From a checkpoint of a small contrastive audio-text model: encoder norm rmsnorm, batches of 64.
Rows from block 3 of the text encoder of a small contrastive audio-text model, named by matrix and row number. Rows with one number belong to one neuron. Each number is 128 + 24 x the weight over its row's rms, rounded and kept within 0 to 255. All counts start at 0. Numbers have three digits each. After the name is the row's rms in percent of the matrix's.
After each neuron's rows are labels from the 100 texts, of 14976, where the neuron reaches its highest value: "fires on" is the input token at the peak. Only what is clearly more common there than usual is listed. The data: single notes of musical instruments (NSynth). In brackets: how many of the 100.
# fc1: MLP up (text_encoder.blocks.3.mlp.fc1.weight, 1024x256), inputs 64-127
# fc2: MLP down (text_encoder.blocks.3.mlp.fc2.weight, 256x1024, transposed), outputs 64-127

fc1.236 123:146124109171133129124169136148113123105136088095103138152156118105155131083153140120107108097122142123171166086143121128083098079129136161137129105052103160178124130157156095131100133143116143
fc2.236 119:105115143100122143114104143140125136143111129147150143147098140130097135117148105139127122123159133138143110132129155126136126166134094135083107126137094103072113120107100119113107174134158075
fires on: "electronic" (45); "velocity" (24)

fc1.190 098:120175091155121115107131091125140139111110138134139125155086156203118126132119162123105139129106134126165186149105083129145134110157175131167131107103127127163129139143140112136144119077157127
fc2.190 100:138122110103164105145102160093177121146112114134166145112144124107130186142085081127078161176122150127146104128150108134130116131106093122134117162171157164143138156125106128120153172126109127
fires on: "e7" (92); "50" (8)

fc1.52 094:136142156091129110142154121106134139111134103113143112098165114110143128186140158140108173120156117122112117113176113124138095114134117132160106125121129097166130102127087148158154141107117090
fc2.52 096:144103147128092133142132131125146105093111133150120109177090090185121118124153137087098134148093078154131170104123128112134120117119135108138129157147162131101091102142120161129087133072139154
fires on: "<end>" (98)

fc1.180 080:162136177161149137119139123090139145156128119137112109106112135122099092117162094142122139125145111153152150118104137153124133128126105214108120111157136112151105131139168120123123127173107155
fc2.180 074:173115161079157104127132112174133133102146124123141122147169140077151155138141121081063098165125137144123092148121120122107100132145152156104166159106158127121123100120098132158135112100189132
fires on: "vocal" (63)

fc1.183 104:142163062148093106113139104140118152174158091157127155105128136103133141093120135096103124098107103180139138118109136123109101103123129113132144090099100124145135098118118136127121151149116109
fc2.183 100:138148103126172160142111123097108140143106156115077099158096107126155130186166113104128130092161146159121102119153133138137145134151150152122107119137129119068118163123128122106105131114127185
fires on: "electronic" (65); "c2" (23)

fc1.147 112:151101088162132153148095169144132135076121134124134134115135150088130139148179140126098128121127119169128169175104117135141116130107134108096103143114083135159150139103120155105107163114113134
fc2.147 115:162107113103161120120096167088109111144114140097140151087079101121127133129071105148125142147132171143161116109127108157149119143094129115110149143127154123165134117126114157129116154092148114
fires on: "velocity" (40); "electronic" (18); "synthetic" (14)

fc1.384 106:161126135114120082160111113092130150122114134142115101155120147119124129156134093140142159119111127117141116145141154080101118099106142136147152098109149126142099155138127127091109160112138109
fc2.384 107:105171147110131106110129138132118149158150109100146127105142115122147144147141174077136101083082092159113104152148117168142122155108134107116142127115098123124170146159104120110104110121131121
fires on: "brass" (68); "reed" (32)

fc1.87 102:084133116134080156107136135118141155089110134146104163098109114136153150150161145125118136125124135150138157105130144170158095072152103139135135079163123115134121109117126146127148103110113134
fc2.87 102:166092148135106126140137134127158124196100086159132112128125118129103123132061126123126145111160128119148137119130124118096178117129125129148141112131190139146150062105117109124136146144150125
fires on: "velocity" (44); "electronic" (28); "keyboard" (7)

fc1.221 112:091111077139114106161134157157117115131128152136133166092107106096123127138159125133147116136137105104149144124106121107127077131152138167106079128139143162127148136097086131120137123125164108
fc2.221 115:200158154135111126112168140129154150127133162070136150149165110113120107137120142095064093152159132141095121128114133138085094102146157087143176112135183178140115114119128130138136119126141150
fires on: "c7" (53); "electronic" (23); "2" (8)

fc1.128 117:155139137119150156091099119114128122096098093113132106183144118091102125118112143139138119099139129134091113147085148163121106095139165113137095164081099103080142105106110155117115115108162126
fc2.128 105:112148074151097128112156141146147130166194114133099165139096139138187115119142143158116140134162154137119128127174090130141129118133115128132160134155114139099087140158126106169161104132074107
fires on: "bass" (100)

fc1.112 100:104111119112104135104112102114159163111099169140131079114118182119139061118155132124158173142105133134097100113129123085164110144106146162106151139100174116093123144139120147128153120107133152
fc2.112 088:152121172073134129147161123143106104156149153149142137126140135110129113177127138045076095085092124156137112107105128105147134140143106142143120167121139085122110130114110112105164131117133101
fires on: "," (46); "electronic" (17); "50" (12)

fc1.62 138:175105173126133131105129112177120170147099163121117123124113126130142093143135097105116173132134116127105101142103119113102115124144124111124094160108123128189152196120158110171168114148114124
fc2.62 136:128126116159126164154119121137146108154154095150126134088140152129121117130141145140098170170131107124091137123143113093137157134118110172114084124097151122139145143132164132163124125117155140
fires on: "c7" (44); "a" (44); "c8" (12)

fc1.367 058:124137134147124084107130137093084148174113084151141124124106158149130132157155130146105126131152110104153147109107114131135140166074149121110117099130147098132110144095107103119111090115100134
fc2.367 050:133162147147117116112156112067128123128116114133147107173114148138095137141195133117141153119094174113111178120087129140120127117160112142112124154127151093116151136155135127112093116106119115
fires on: "brass" (100)

fc1.297 099:161131135157150190137095119134090177081123115106131115087162161110166129126099146120120126097123092182136115142123114116108102118154105127113121172121112068098161143091115123101123110112139164
fc2.297 102:145145145115091084105134107138146133178142104139119164120082106128110115178160145125124120131183131172105166091144114118136153112131171116111109181090147092161157121126159155143158107164105106
fires on: "bass" (100)

fc1.731 097:170124158106117093185129163139150119171118120106132128140096154116133124160094157084152145106138118171154114121125123177117135100142131136166135094133114133141127173115162160095134107117151125
fc2.731 103:162118133127098138126120146176142099140112103136128113118172137123132128162093141128126130110151061143155128150156135126135110083132133161159082099138076146144136178112124163101115140100171107
fires on: "50" (25); "25" (11); "electronic" (9)

fc1.667 096:123128149146112160115091153126128113148107145113112120117101172117091135128131162084098146148131139140132125145071092161179124106138153123138100115121132114136158160114133147089121110092118141
fc2.667 094:184078057092181136102109135109123148130119141153167118119120101125175130119113117178129164153134130138149126128118152124085128111122139147106129149170120129156094092164116128071126127140153115
fires on: "e7" (40); "127" (21)

fc1.456 103:097132137100142139132123151124147111115150123109094119123136131090142131103095143154181178092094139123134132097133113124141154146085122128142144109143106148169119127101148161168158128106104146
fc2.456 094:098100131156133151160139093174134147145144125130142196125132125170116113138152143122134125107108130209076140136113118126184122110141119112164097135099123105142137143119155127096141115183104121
fires on: "vocal" (99)

fc1.733 135:143106101109129104155114105103127114088100166093133102101145121115151125102096163101135075159084119144114099153126147106152130156140164144124094129146099156092157142087123154113197095175125157
fc2.733 123:157140080154068096117134172125131164106157157088104124155166118133151118126138139130151150148120091108135140109111131139124131121140160092108101111135110145139141125094122105111150165115140098
fires on: "<end>" (40); "c" (25); "127" (16)

fc1.563 084:129180118125161117150137108140130150125157141129122108138108145127089139101147152122093112133152133112119137131103074102112135101123166145165128113170113135113136121122173143105106122116192150
fc2.563 092:165118109128140127155147122129106129126074128128131124144130109093158170159113134147143132137145168160146097153143125120149133061138126139119150134119120147114131153122145127162140121105125115
fires on: "bass" (100)

fc1.76 115:157136129116133140171134119123138114122147193153123104116128123075101144135140123113124102089075153148132093125055123133138097092106126071153195123147149120076124174086125131125108122147096147
fc2.76 117:144136055088152120097161097129135143121120053132113133202142151133127111129111124152103132171152133129095137137123123120135088179143175109126108139101120146140157135200131166112095132133174121
fires on: "acoustic" (29); "velocity" (25); "keyboard" (17)

fc1.684 102:104143117100127109125130137123103151140161076169110139119135132100142100159128167176129147125160160134117132156112108149104167106148128131180108104126132136105092134145114121122136069131162113
fc2.684 104:140112107126112091088140087154133161088103120097152170163138139144152130129126104127160131165129154141096139122126132130129121118148090163151135089114134156124136119125155085130104142095157125
fires on: "bass" (88)

fc1.143 116:126211093120130090134100124156174104088097135151140156114109108125116104123137121091124143130131121154119094133097147144140127097139131118079141129117142096100171145122118104113164117150105139
fc2.143 114:105139149136116129128168129132123137103153118089127139164135126135140132136166141095143126131082120130126108115163153145137151180144091103150137142131121168090126126133146135064155115097142144
fires on: "velocity" (31); "keyboard" (16); "c7" (12); "electronic" (12)

fc1.453 099:131111127134142133115155158102129126085135136152102176123133138123174140132121189129124124206137146120138109161137164102127123140119081074125112169108139112098141172129091112149120118108101157
fc2.453 092:107104112193132124120165098124142124144155083129117148140082132111139122139118133132127100070121132179081140104130086123098125137159129123125144113112092109163105132144157123159133118114127137
fires on: "g" (56); "1" (12); "a0" (7)

fc1.210 102:101125130123156150112106131150143167183106113158151180106110144188138119096111134130118121127131108135113126151085135110135138088140142126144134129124083123101079112130164103190156141146115120
fc2.210 098:126127106115154136100107106118105115135154132104108154107137109143166118130108158127118120062116113161125101143105096118125107137128084125125105128133081173131095165124099155156131157125120162
fires on: "<end>" (67); "electronic" (18); "acoustic" (13)

fc1.94 111:128157116116084158111154109133172117186160134178136119091081125100127115115112157126116144137095180163161140160110116115125150127089116102110157121130176146104102117159129085147128162165145150
fc2.94 102:131129128146144154116109153146126137110077117093138122164140108116148140107142122114113167085150098102085141107110101109158138108108128119157143141151127111094118137124132146126095080111130117
fires on: "velocity" (39); "electronic" (36); "acoustic" (10)

fc1.10 098:160181098116142141142068141130110166104079092103124140172147126163096117156120153114165160127133137167111125124115110144122123118094147155090105118144152108149166103141160119111136098105105124
fc2.10 095:128097129161145131167132168138186112133128158131145113108134159097145146113086106112094141142133173134133184134106114123105136089145128088093089128145128126149122113142116139129161137158140147
fires on: "e7" (95)

fc1.442 113:118138158150151102135164082124126094118092120142103129121132132133149115107144141118171127149135136132120097112113111115191143103110181124085141139166100133132114138134168113110111136164097120
fc2.442 112:147109173147109133194159151161134124101135101099148141106106115123105111104066155148139157093116088171124151120124114139110139117128135151140167178113158112115137143152143109143112099125117119
fires on: "," (46); "synth" (9); "a0" (7); "c1" (7)

fc1.208 068:158121165117137081119138102087107105148160085146183157068133122107144152108134139124126166159104144125090105144132106133132086148121132128138120172150170100099154168104140121143127136117089124
fc2.208 068:137129154091109117106168122106170144186128143131154118117130158093107145113159117107108173130117090138101143153100100116115119102140118154125176150094114159106140139103137117099128126134141104
fires on: "string" (91); "brass" (8)

fc1.77 095:130164135152133142096119133115096119161146107142104136132124103139126099156164095121113115112143114096125120138131124120125104084107138123169121170136129151098132092133160127179134128082127166
fc2.77 092:148144139143154070130094136103123098148116127106106100118177144138136162135141085126100152143137139157144120112122156128198135115118118135148111150125124131151121108153148101133102097077146122
fires on: "flute" (56); "brass" (37)

fc1.0 116:131141095115129119146157119148197109117137101141145137119164122169112102150131145146145150159125161100142153142147116102109103154118134118113104163090134098129119128121166093138110119168177124
fc2.0 106:149171104155140159134140115120115123116137130116111141111144118144105122098156103128163158124146163134141102123099133119152149086135135107146115118159110097112147155133135103113144133111173142
fires on: "mallet" (100)

fc1.758 076:191168145125138114142177143096177112109098134165136153109093161149161094117156085119192124125112115114114107113138128130156137125111149154121126152081080124138163153123151151113136112110106072
fc2.758 083:134098098171162158161128131148157116155105117106134130130119110173087099124100147122159134183111163133158120118159154070113086084130107146120099110138123154062096147115161104114096134126126105
fires on: "g5" (29); "b6" (29); "5" (16); "b7" (14)

fc1.65 070:150101127081090096123164122136126120116142148164109143126103146108118108128097171111114154072161113118124139146106155162133132122141129135157135158164117104142091115142153096132133146127134152
fc2.65 065:133113155102117113112142115141110128150163116114160184105100096098172159073135127131113103116082138100160132123093143136164154126131134112149135129107115124127134121118116135126132098166114134
fires on: "string" (100)

fc1.634 074:125142119142094131161160106168105118106106096171137114160141080121114132158125141148084102129125170149145139140127132141162144174111182124141104127117106121137169152116149117101138130138136129
fc2.634 074:148114119158154120138123126115137188103151101102131123115117156105138088119145102125154128119112070147155140194156160127119122094143125110144126131162119146134156075111095186150145113115159136
fires on: "vocal" (29); "synth" (27); "acoustic" (9); "a" (7)

fc1.478 105:115126138132126138138150117100155171131142138133117100154188133132168121134104158168094117088161123130181159117127121099087146160105149100095163094129126147130111144123084148121123135138109148
fc2.478 107:101137138131116129131112175171153125132102170143139121101087141123126150133118109162171125077154142103116155159126113112136140119136130151147147124115169132096128119147081143161111140119141111
fires on: "electronic" (74)

fc1.152 123:098114100111127091157109081137133111121139175148150061104107152106125140130115095123135090126131098090153137112102119084127099100137115151120166107142094190127122120133108160148125104146193121
fc2.152 124:112088151101127129143132113129128134138136156109123146153128141137128134124141151152180090135147153155127153112083093111116108129117157117130120099130182090140154115096088145120107157176153158
fires on: "c6" (93)

fc1.238 079:094138174144101107107165090096116159150126083164128145116125133156136104115116134109172108132118116132128080083129152125129169155169164118164173085109129112096108149109135104164124134114127097
fc2.238 076:140160092116199113116117119156134184106142182135140081131110127117071143143128123139103127135107165103114115167105108133115112097105104109133167143089136136111087135158115129141133090143172125
fires on: "," (58); "velocity" (42)

fc1.583 106:174100135195126162126155093118134110154116158156107140148090102134154144164143131157141074132163139139128116161099107122129117151139077133134147144104118122150115158100139124136122152075145098
fc2.583 108:136136147115148110176131208132109133083154080132106152091132146094132097087115122103105159146162148135113155083145103139155141108104182142139155150118113136115130152123100120122113135176127124
fires on: "50" (30); "25" (22); "velocity" (22); "2" (9)

fc1.441 088:132124123150098134153144100127136109115109161139126094160127115139158092139158123170152170108147170132098105136121122124159134180147086114146121136101098134152096124125143123165164055113153116
fc2.441 083:125099136099144097088116172144115114127136123121102143148172102154111155062106125095082104129099136146116115182132119111099117095128119070118137154149193127154130115163125110107117117122170114
fires on: "c6" (47); "b3" (24); "velocity" (23)

fc1.646 119:101144152121086150077152124097128168125103107207144148114112148147164109124145154126112099122159155135177096145119122112154131115144120101139108133128050121109139094098151156126144094066120107
fc2.646 122:099088137113089189175114125150131105160104142166094126138087114131112146145155140121092172109109138112113108146146148148145145164097145148143143128131149118207098089100097073138133112099120121
fires on: "<end>" (22); "electronic" (12); "c2" (8)

fc1.546 125:153151107102113097123142078133127154131140094136127132176141169158147132132102136111126158158129164125158142101144107130129139138099153142158146139138107138138111130167128134112147117125127119
fc2.546 130:164125140108144168100095174112146106110145162162115124124112128146132106140108084176113127133099130115145099129154136141103186105124137122134128107143117108132104155140115169102118179127146147
fires on: "electronic" (47); "#" (24)

fc1.365 107:137124128125102164103139167094161128125167119132083134148118144134136131135108112133106142145148143166148097152080121128172107156105147100095083128139118113138131108141117145116092160126155157
fc2.365 100:116107109125124099129126114119143151117140108163105116129151128094093140090118126098109109147132133141110136130114153132046139141071162146200168120134155138084142118113171113137115105156104133
fires on: "velocity" (57)

fc1.83 085:101133132125152139149138152099133115143131103145195112095107145152126120137147175128100146144107101133107127127112108117107135152091145118155171173189169122086119129134132101142145120127116112
fc2.83 068:141165125148076102135198126115138150184148133114179101091137122087133139117150105114145135085111142104169139141117157146163169115134096172138145151131119138087132172116114122114120127152115179
fires on: "vocal" (52); "brass" (37); "reed" (11)

fc1.320 082:161133100110121107125122116150140119144132170129139141128094163108131109135145140126145086161098124086089144173129146142174150139148092130095152128117143113109130126084183160113119121139183122
fc2.320 076:085146136135094122168133159118134133112108092145140087090126111162116153088112155125112136130157132147112152086129145144119138132126162109156181137134148102101106138175133112121124161115073140
fires on: "vocal" (76); "reed" (15)

fc1.149 115:110138105131112117096110101104145087112130113135151110133112093116156148080096116068172127124130142116133162110111087139099155098127149171103111133138167118154132102123095104154184126137124175
fc2.149 115:116113138133121157087096131145125107109154146135116086170123137130120128118135096128149126120116123112149163116117111170111111122127104121076119170112167118113129145154100125090123104155129143
fires on: "e7" (69)

fc1.490 080:150131168148146093127124122169099097163102140150165109128167149153138133099131166158120134109154171113105120133096116153136129129118166142144104169134081101153129097098118154130147151101130143
fc2.490 078:096083152130133071121113135115171160141166138123137120073151108136133122116144128127133095108077101143152108111117170109142126110159117131156101100134181092143138137111126069146118100078120107
fires on: "string" (79); "vocal" (21)

fc1.662 069:139101139139150119145123142121165100100126088117087100112149090140098116120117133120143131109135138129110153146127138170185137170128114129141132143107094126119135121127121151144135147143126144
fc2.662 075:116168159152120101150102122187124159129127090134145119134129119108150125147120106145140102115092091137144171129113153113140144125096150101137139138172119100154116158129105126103143091121129154
fires on: "bass" (66); "synth" (20)

fc1.466 124:123119097132090099132133144095158159129099091159159141134082116132119093094160166104159143113130113116144126129157135112123112144148145134088100088157136161142138124163169133080130111106127172
fc2.466 139:172139186129139139130110126113083121123156137100117146107123122128098150151150158119147111152131111103142130119158116117100164147092156088111110108142113117138123158109135095116134169145087143
fires on: "velocity" (87)

fc1.97 076:082144152079142088145143118155146106127105142133157134111155154137128108121104126137147115090119150113137157141139078121127151114151129123145125119120146106159138120112135112063108118100174113
fc2.97 075:128083147139118133159137117130104102137160159180115096127110159133143137159142154154132107126115143109139101167108134138169130097150124126117143132128078131102155164146121082132183130132102126
fires on: "bass" (100)

fc1.429 089:113131133140112189138160113111142095102123137123112136125117129171149114104114140082113154123126162116133115110164150094139134127118109139157146119152106125140082145172129161109143101125162127
fc2.429 084:159136082131148095085170113124116139125168100137149127122139153103113143137113124138143110110114121111097147144129092157114155130109096129114118149129129144123136164103143125170116100131175107
fires on: "25" (61); "50" (26)

fc1.536 070:121128130079103101139161130144100143137151107180096169097155130142141112174162164108132179146144074135149156129113126097142161115121136120092149117165113183150129113101146157125153142089140108
fc2.536 072:117136142138148138140110146121131097136114109111129117185153129124154167118097149124141105133116162115113139183109104139107071099092161120116105115118114108111136157086106117117108111135083122
fires on: "vocal" (93); "organ" (7)

fc1.114 072:137106096122133119174121168112139099115145131139095120151141146175136111133148137106116104143126105123154132127106158153186122093087112098138136127138089181175146089151138116145152106143123128
fc2.114 075:147140132093143133102097125132169149116140159151136129132141177079118157121130127112104158111161131111130148164121109083082147127164092109114126139110154115122124148123154159132080105140129150
fires on: "mallet" (100)

fc1.520 116:068129118112074135150165114158089110119127143143096102122171128090126135092149105101103141134091108122187109125143141110144115097107098129171131091110140130131128139100115138136136136129107062
fc2.520 107:169114105111159121125111157120174128128099089134098100085120119143117137178163130145131136103160122155155130116158162121134140119115126130164098136157091162153140106154143126131127158172166122
fires on: "," (80)

fc1.489 110:107116124112154154141172089109120121056117131123109141132135126119088149107159143134116106125115161127109143132105132118083106166124141124129090124130090140108124121142094148119136162128147071
fc2.489 105:122118157168073122103128125135132154166123102136094119165123125098165142125145140095095137101138117120130114113123105184196182123118144089146116115123153097112111172166113141130170083138091159
fires on: "g" (14); "synthetic" (11); "25" (7)

fc1.271 076:137141145104122119129074155146105116130111157107093114086124137128158153122123178126170151151160116137102171169117140143147134091130131116155148143092117086122135129117090132131138136129120111
fc2.271 077:143107134170126096173180143110145132171099091154141133149108126101127075119126111139105103125137153112144131075151124131080121184120114113133088117170131142151119131138171185133131143125107158
fires on: "25" (25); "50" (25); "bass" (7)

fc1.763 066:135152131106148141147184148091139133116143147158165107099135083148123096159167157142141122141132066134142132129136127125174130098119092167134096147137139126095108158109127143098105077090124123
fc2.763 064:171134168072151057160095117134146156155158104128114120137146166129125131116106173119145114124123111088093134151103100119103108133138160117148151158111140081162156150120133128139145153126125105
fires on: "brass" (100)

fc1.595 094:144116096130104142105113112152128157132131103117099157113141143126107168145133117110117088095139108101154135128116160157147166137110143144102133097176161152092092100171141118125133157162153137
fc2.595 100:113142173122148106135163131116135144094127156113138120169086174100128102104096139105120124144124148132114150126132094101096088113110111109118157132094110136137167103096104165130138134128143144
fires on: "c6" (62); "c4" (22); "a3" (16)

fc1.294 097:154119179193075148141120111152113108101102124109109136128078147119156091130184118133158110110157142130117132125139149107161097137139114149132135116210133124171135137145153100097149117089170170
fc2.294 086:099157122126173158140100148144160133147139082115119142110153107089152085139098093125118147121134092075133081068108155136140117121122146132158150165141149112105089124122112130109075157141116071
fires on: "3" (24); "d3" (21); "f3" (21); "g3" (12)

fc1.678 090:074108133112112126123098134140095127122097124134151128135120152097144115134109100130162086128117142117136172111159132156148081105119115093105098125112113116111091116139138162127135130137136107
fc2.678 090:125175148121140148117098150152146158156110116120089140115121113088133098087146145118140094127136119152141146149142148130109091150172113154143118154116162127125117166132138091108102156144136144
fires on: "<end>" (72); "b6" (12)

fc1.676 100:093134142157127102154159123131135084137082139115120134109137135144135126111152146099086119073139087161134138159153142136161139111120093138151135143133090125142130127132107102116103135110133112
fc2.676 097:165134139102106118138116145099130117180150089147116112119120168098125111111134169144115181134117154096140113118129126120087167124101146117131128148124129120149123173109150212111143143123103088
fires on: "25" (26); "50" (14)

fc1.352 122:102140159129120110129146113118149127165138141104160122111135144141143090101105133164113149157132112135162167094136138149144096109096173131134153116128151125140146141133111121160123160147150105
fc2.352 119:131090154099128132108089124106160128125108126132120140148105132116089109096107102137127117173094146096122160086126093152101142102129153140134135122125136116138180146163110134138127111130119139
fires on: "electronic" (21); "25" (15); "50" (10)

fc1.366 060:140106178081196177125126127138136145132147131167128092126124158108127151133164120124071110109178161125112153125141134101083135117137145118126117165187141148117119125159152157101147150108132135
fc2.366 054:122130074163104101134102127113124106130131110097127148138122126124118125139126175137141173139103111106189106140078086138187111115152155105098128132139108113131180117171163118125142155157124120
fires on: "flute" (40); "electronic" (14); "e7" (11); "c6" (10)

fc1.696 102:108159178137161140134114117069135104112125139175141149102109126133117114102118098168107152152100127139108191117116131110157119109143095103123132114089142097138094113176131098153149154133120114
fc2.696 097:120127110084114111176115138149112090106111073097142077147161083096181176118164145089121144158139076189150101121124098138159124155110132131124109113122128105149103157120112173144106156075172111
fires on: "50" (38); "25" (35); "electronic" (10)

fc1.379 084:112119146109153136140156093128129134161183153158131179061131125120128128130133143111082143156135137119119113142138156135106129103140093074064144183123138165132156127146150121123136123141125150
fc2.379 088:133116118100094102158121152090098172102127081121139181155128143129153106137110124123126104100128086139116103141113085201120096170134131143148154133107146146164136185121110111095121115145143153
fires on: "g" (34); "a" (28); "a3" (22); "acoustic" (12)

fc1.359 133:160131128150131126114109149104086168151110075173118143136079149096138084152152066134121133110145126111130045124160138103111104111115129129116130145165133121136119110186110102134157091107168120
fc2.359 132:141147165065162111147154109133076115092174161082117079149123150108154147136138136085093162119119140121104082106095138146123113169140132092129173122134154096174076087140164136141160106117123138
fires on: "3" (70); "f3" (20)

fc1.659 110:133160140135107167122126131153107144111194127120165140102127136117172155147149155133109120085118135099142129170138139127138137143123091122131131135146112127169082093112137087140165109175164115
fc2.659 115:100160131158102105114121105092100101117170132166137109126116109135115141155137127122143103126191124127136122158169115129209127125100109119134128205116138071106120133125114102133148130138117135
fires on: "string" (100)

fc1.448 098:144105152130154104138104144129174077094161123161074098166125150091095096107118149146112089169109081121113107094137169140157097095142137136141147152114179187161172104120107112091155145105133118
fc2.448 096:105109125108102142152177140128129155137120111107133133141122118165133143129160157123153101158123107170139119130136100129123115127148098115129163127101143127111133114113166126143134090095121120
fires on: "electronic" (40); "25" (15)

fc1.12 067:125151116110116163139148138114118145121173118135147137140118118130171162121126153150121148149143151148123118113200144170121111133106106109137106129129107130135137128087154113104118112126136127
fc2.12 069:189090078123142100143077148137138135137167110129118120114095103109093141113123113169193161141113088149142125113105122099139139102142120109116154161126105103107131134082150109143127123138166106
fires on: "string" (78); "flute" (22)

fc1.513 079:138157114110107105154149102072123156151150097138078126130161096123167117128134121133119071145182124159115143133166161159102111153147099114148142197156167093180138147105084163124109151109149153
fc2.513 083:106138098162152141127131154140105121123114123134114150137085147142097157156144149114160072139112114132107105125135104118171115124143124079102109124132117079113121115123103152129123146139123096
fires on: "electronic" (60); "vocal" (18); "flute" (8)

fc1.460 123:126151137153167159137119084137137109198111102125135158127137113138141159092183137115110116142079102112111147154121137132154106118117130155128121190136100135111163150094170145120111145081079115
fc2.460 115:110138141146130113074154165160120134178139111142163133125106109082095149141129075139171155119110118130114141139139150124142128120150140139111184126103140132098138150128105158119130161121124126
fires on: "flute" (100)

fc1.761 108:144171111140073123123134153083125147140122113121169138099101109133166104110133158126101142177128100149106121103127119129174098126133092153134100147176140145142112141113117180134107135103067126
fc2.761 102:099108146084144145158082151138126133169153151097125149142114127107129119146142099138137171095127154153126138122071119139096140135153136100089140133079116137164160106161128088124116117162177134
fires on: "flute" (93)

fc1.666 119:132141131152127127142114152113091149135114142161117146123143154124120080146109153089090116127104116071107126160118110127142108153091151069124108094154124117104112134120127147132141132151120147
fc2.666 118:113145100116170126134093178162148143106095129138122175107075122125155162121140134173103113128147141148128087160159146119085141106145132141145149154119118163161107110152156130116133142099107116
fires on: "g5" (50); "guitar" (24); "electronic" (15); "5" (8)

fc1.253 089:154123140149119103093170149119155131077122146137109145103119137156161139112138134124126156108148155130087105170130082166136123163141094042052153136080122146103116130145129114104095105110180155
fc2.253 093:113138091180124147143093167145137114141121117131133101119162130121135141165159134097088096147146113128116130154098120100146113135108105173142085150157113141101082122137140125123148162103106091
fires on: "g" (71); "a" (29)

fc1.138 101:144148102128117126114159108154129109076134157128098155122116143105111123135152125082110141144131099114114131137150150134146153145111169060079102091106105142101136145135172060079118122171124135
fc2.138 108:170101131144151196151121177164143098168114125104109131137109119110109113147118079154145132146176129126087126172118119102159040129102151132151131153133169116153115151108115161144120111087155103
fires on: "c7" (100)

fc1.587 094:127162141144142152127130147130155144165173118150144143162082152149073150117107127111121162104100091115114132101109127118129097151166136116154151145114115091132099106140142122127105122101103114
fc2.587 087:156141156117079098140126129156087108127151151120137137177134114101099124098100128113135183128190174146142172146101143133127141145113127130120157154157120113138121138112099164108103114090134177
fires on: "string" (100)

fc1.270 075:178123089156149124132084104132150118163110104141129162148127104159162139144115162105135133091091131106108095113125116162082110132126162122162178117132108116135104156155118123162145136115120123
fc2.270 076:107105156106068104106157146092113118090136148137154116135131142100059096166156129144146135154137113112127110136089154114141156110086112122119141126113134162122130078109100143127132167101134146
fires on: "e7" (81); "electronic" (15)

fc1.81 154:123131110137140108123143093156129122146149120140173110134119145094139125126129141112140142157117126120118082168103157162154101167127086086138110100104128109086135128100159186076115184154122102
fc2.81 162:102131086156128083172183152149116157099102099125118132152139134139133102130135125105098101139131095164141129131161085135145132110124141139166103142167082139141159101156145116147120137090124136
fires on: "acoustic" (60); "b2" (12); "f" (7)

fc1.471 085:143103115182137133146073170112109164124121152132106100124136127162164110158144171119111124186110129138159116110131118095125133145124147163140119100188129087108093117116167141090074179107154155
fc2.471 072:124148111131170108118145159145113153164057120154134149127143129112116104124148135157149126097133112133124147082105177140149119148148109112140122118092119104113156121144143112150112116118115122
fires on: "<end>" (54); "25" (7); "75" (7)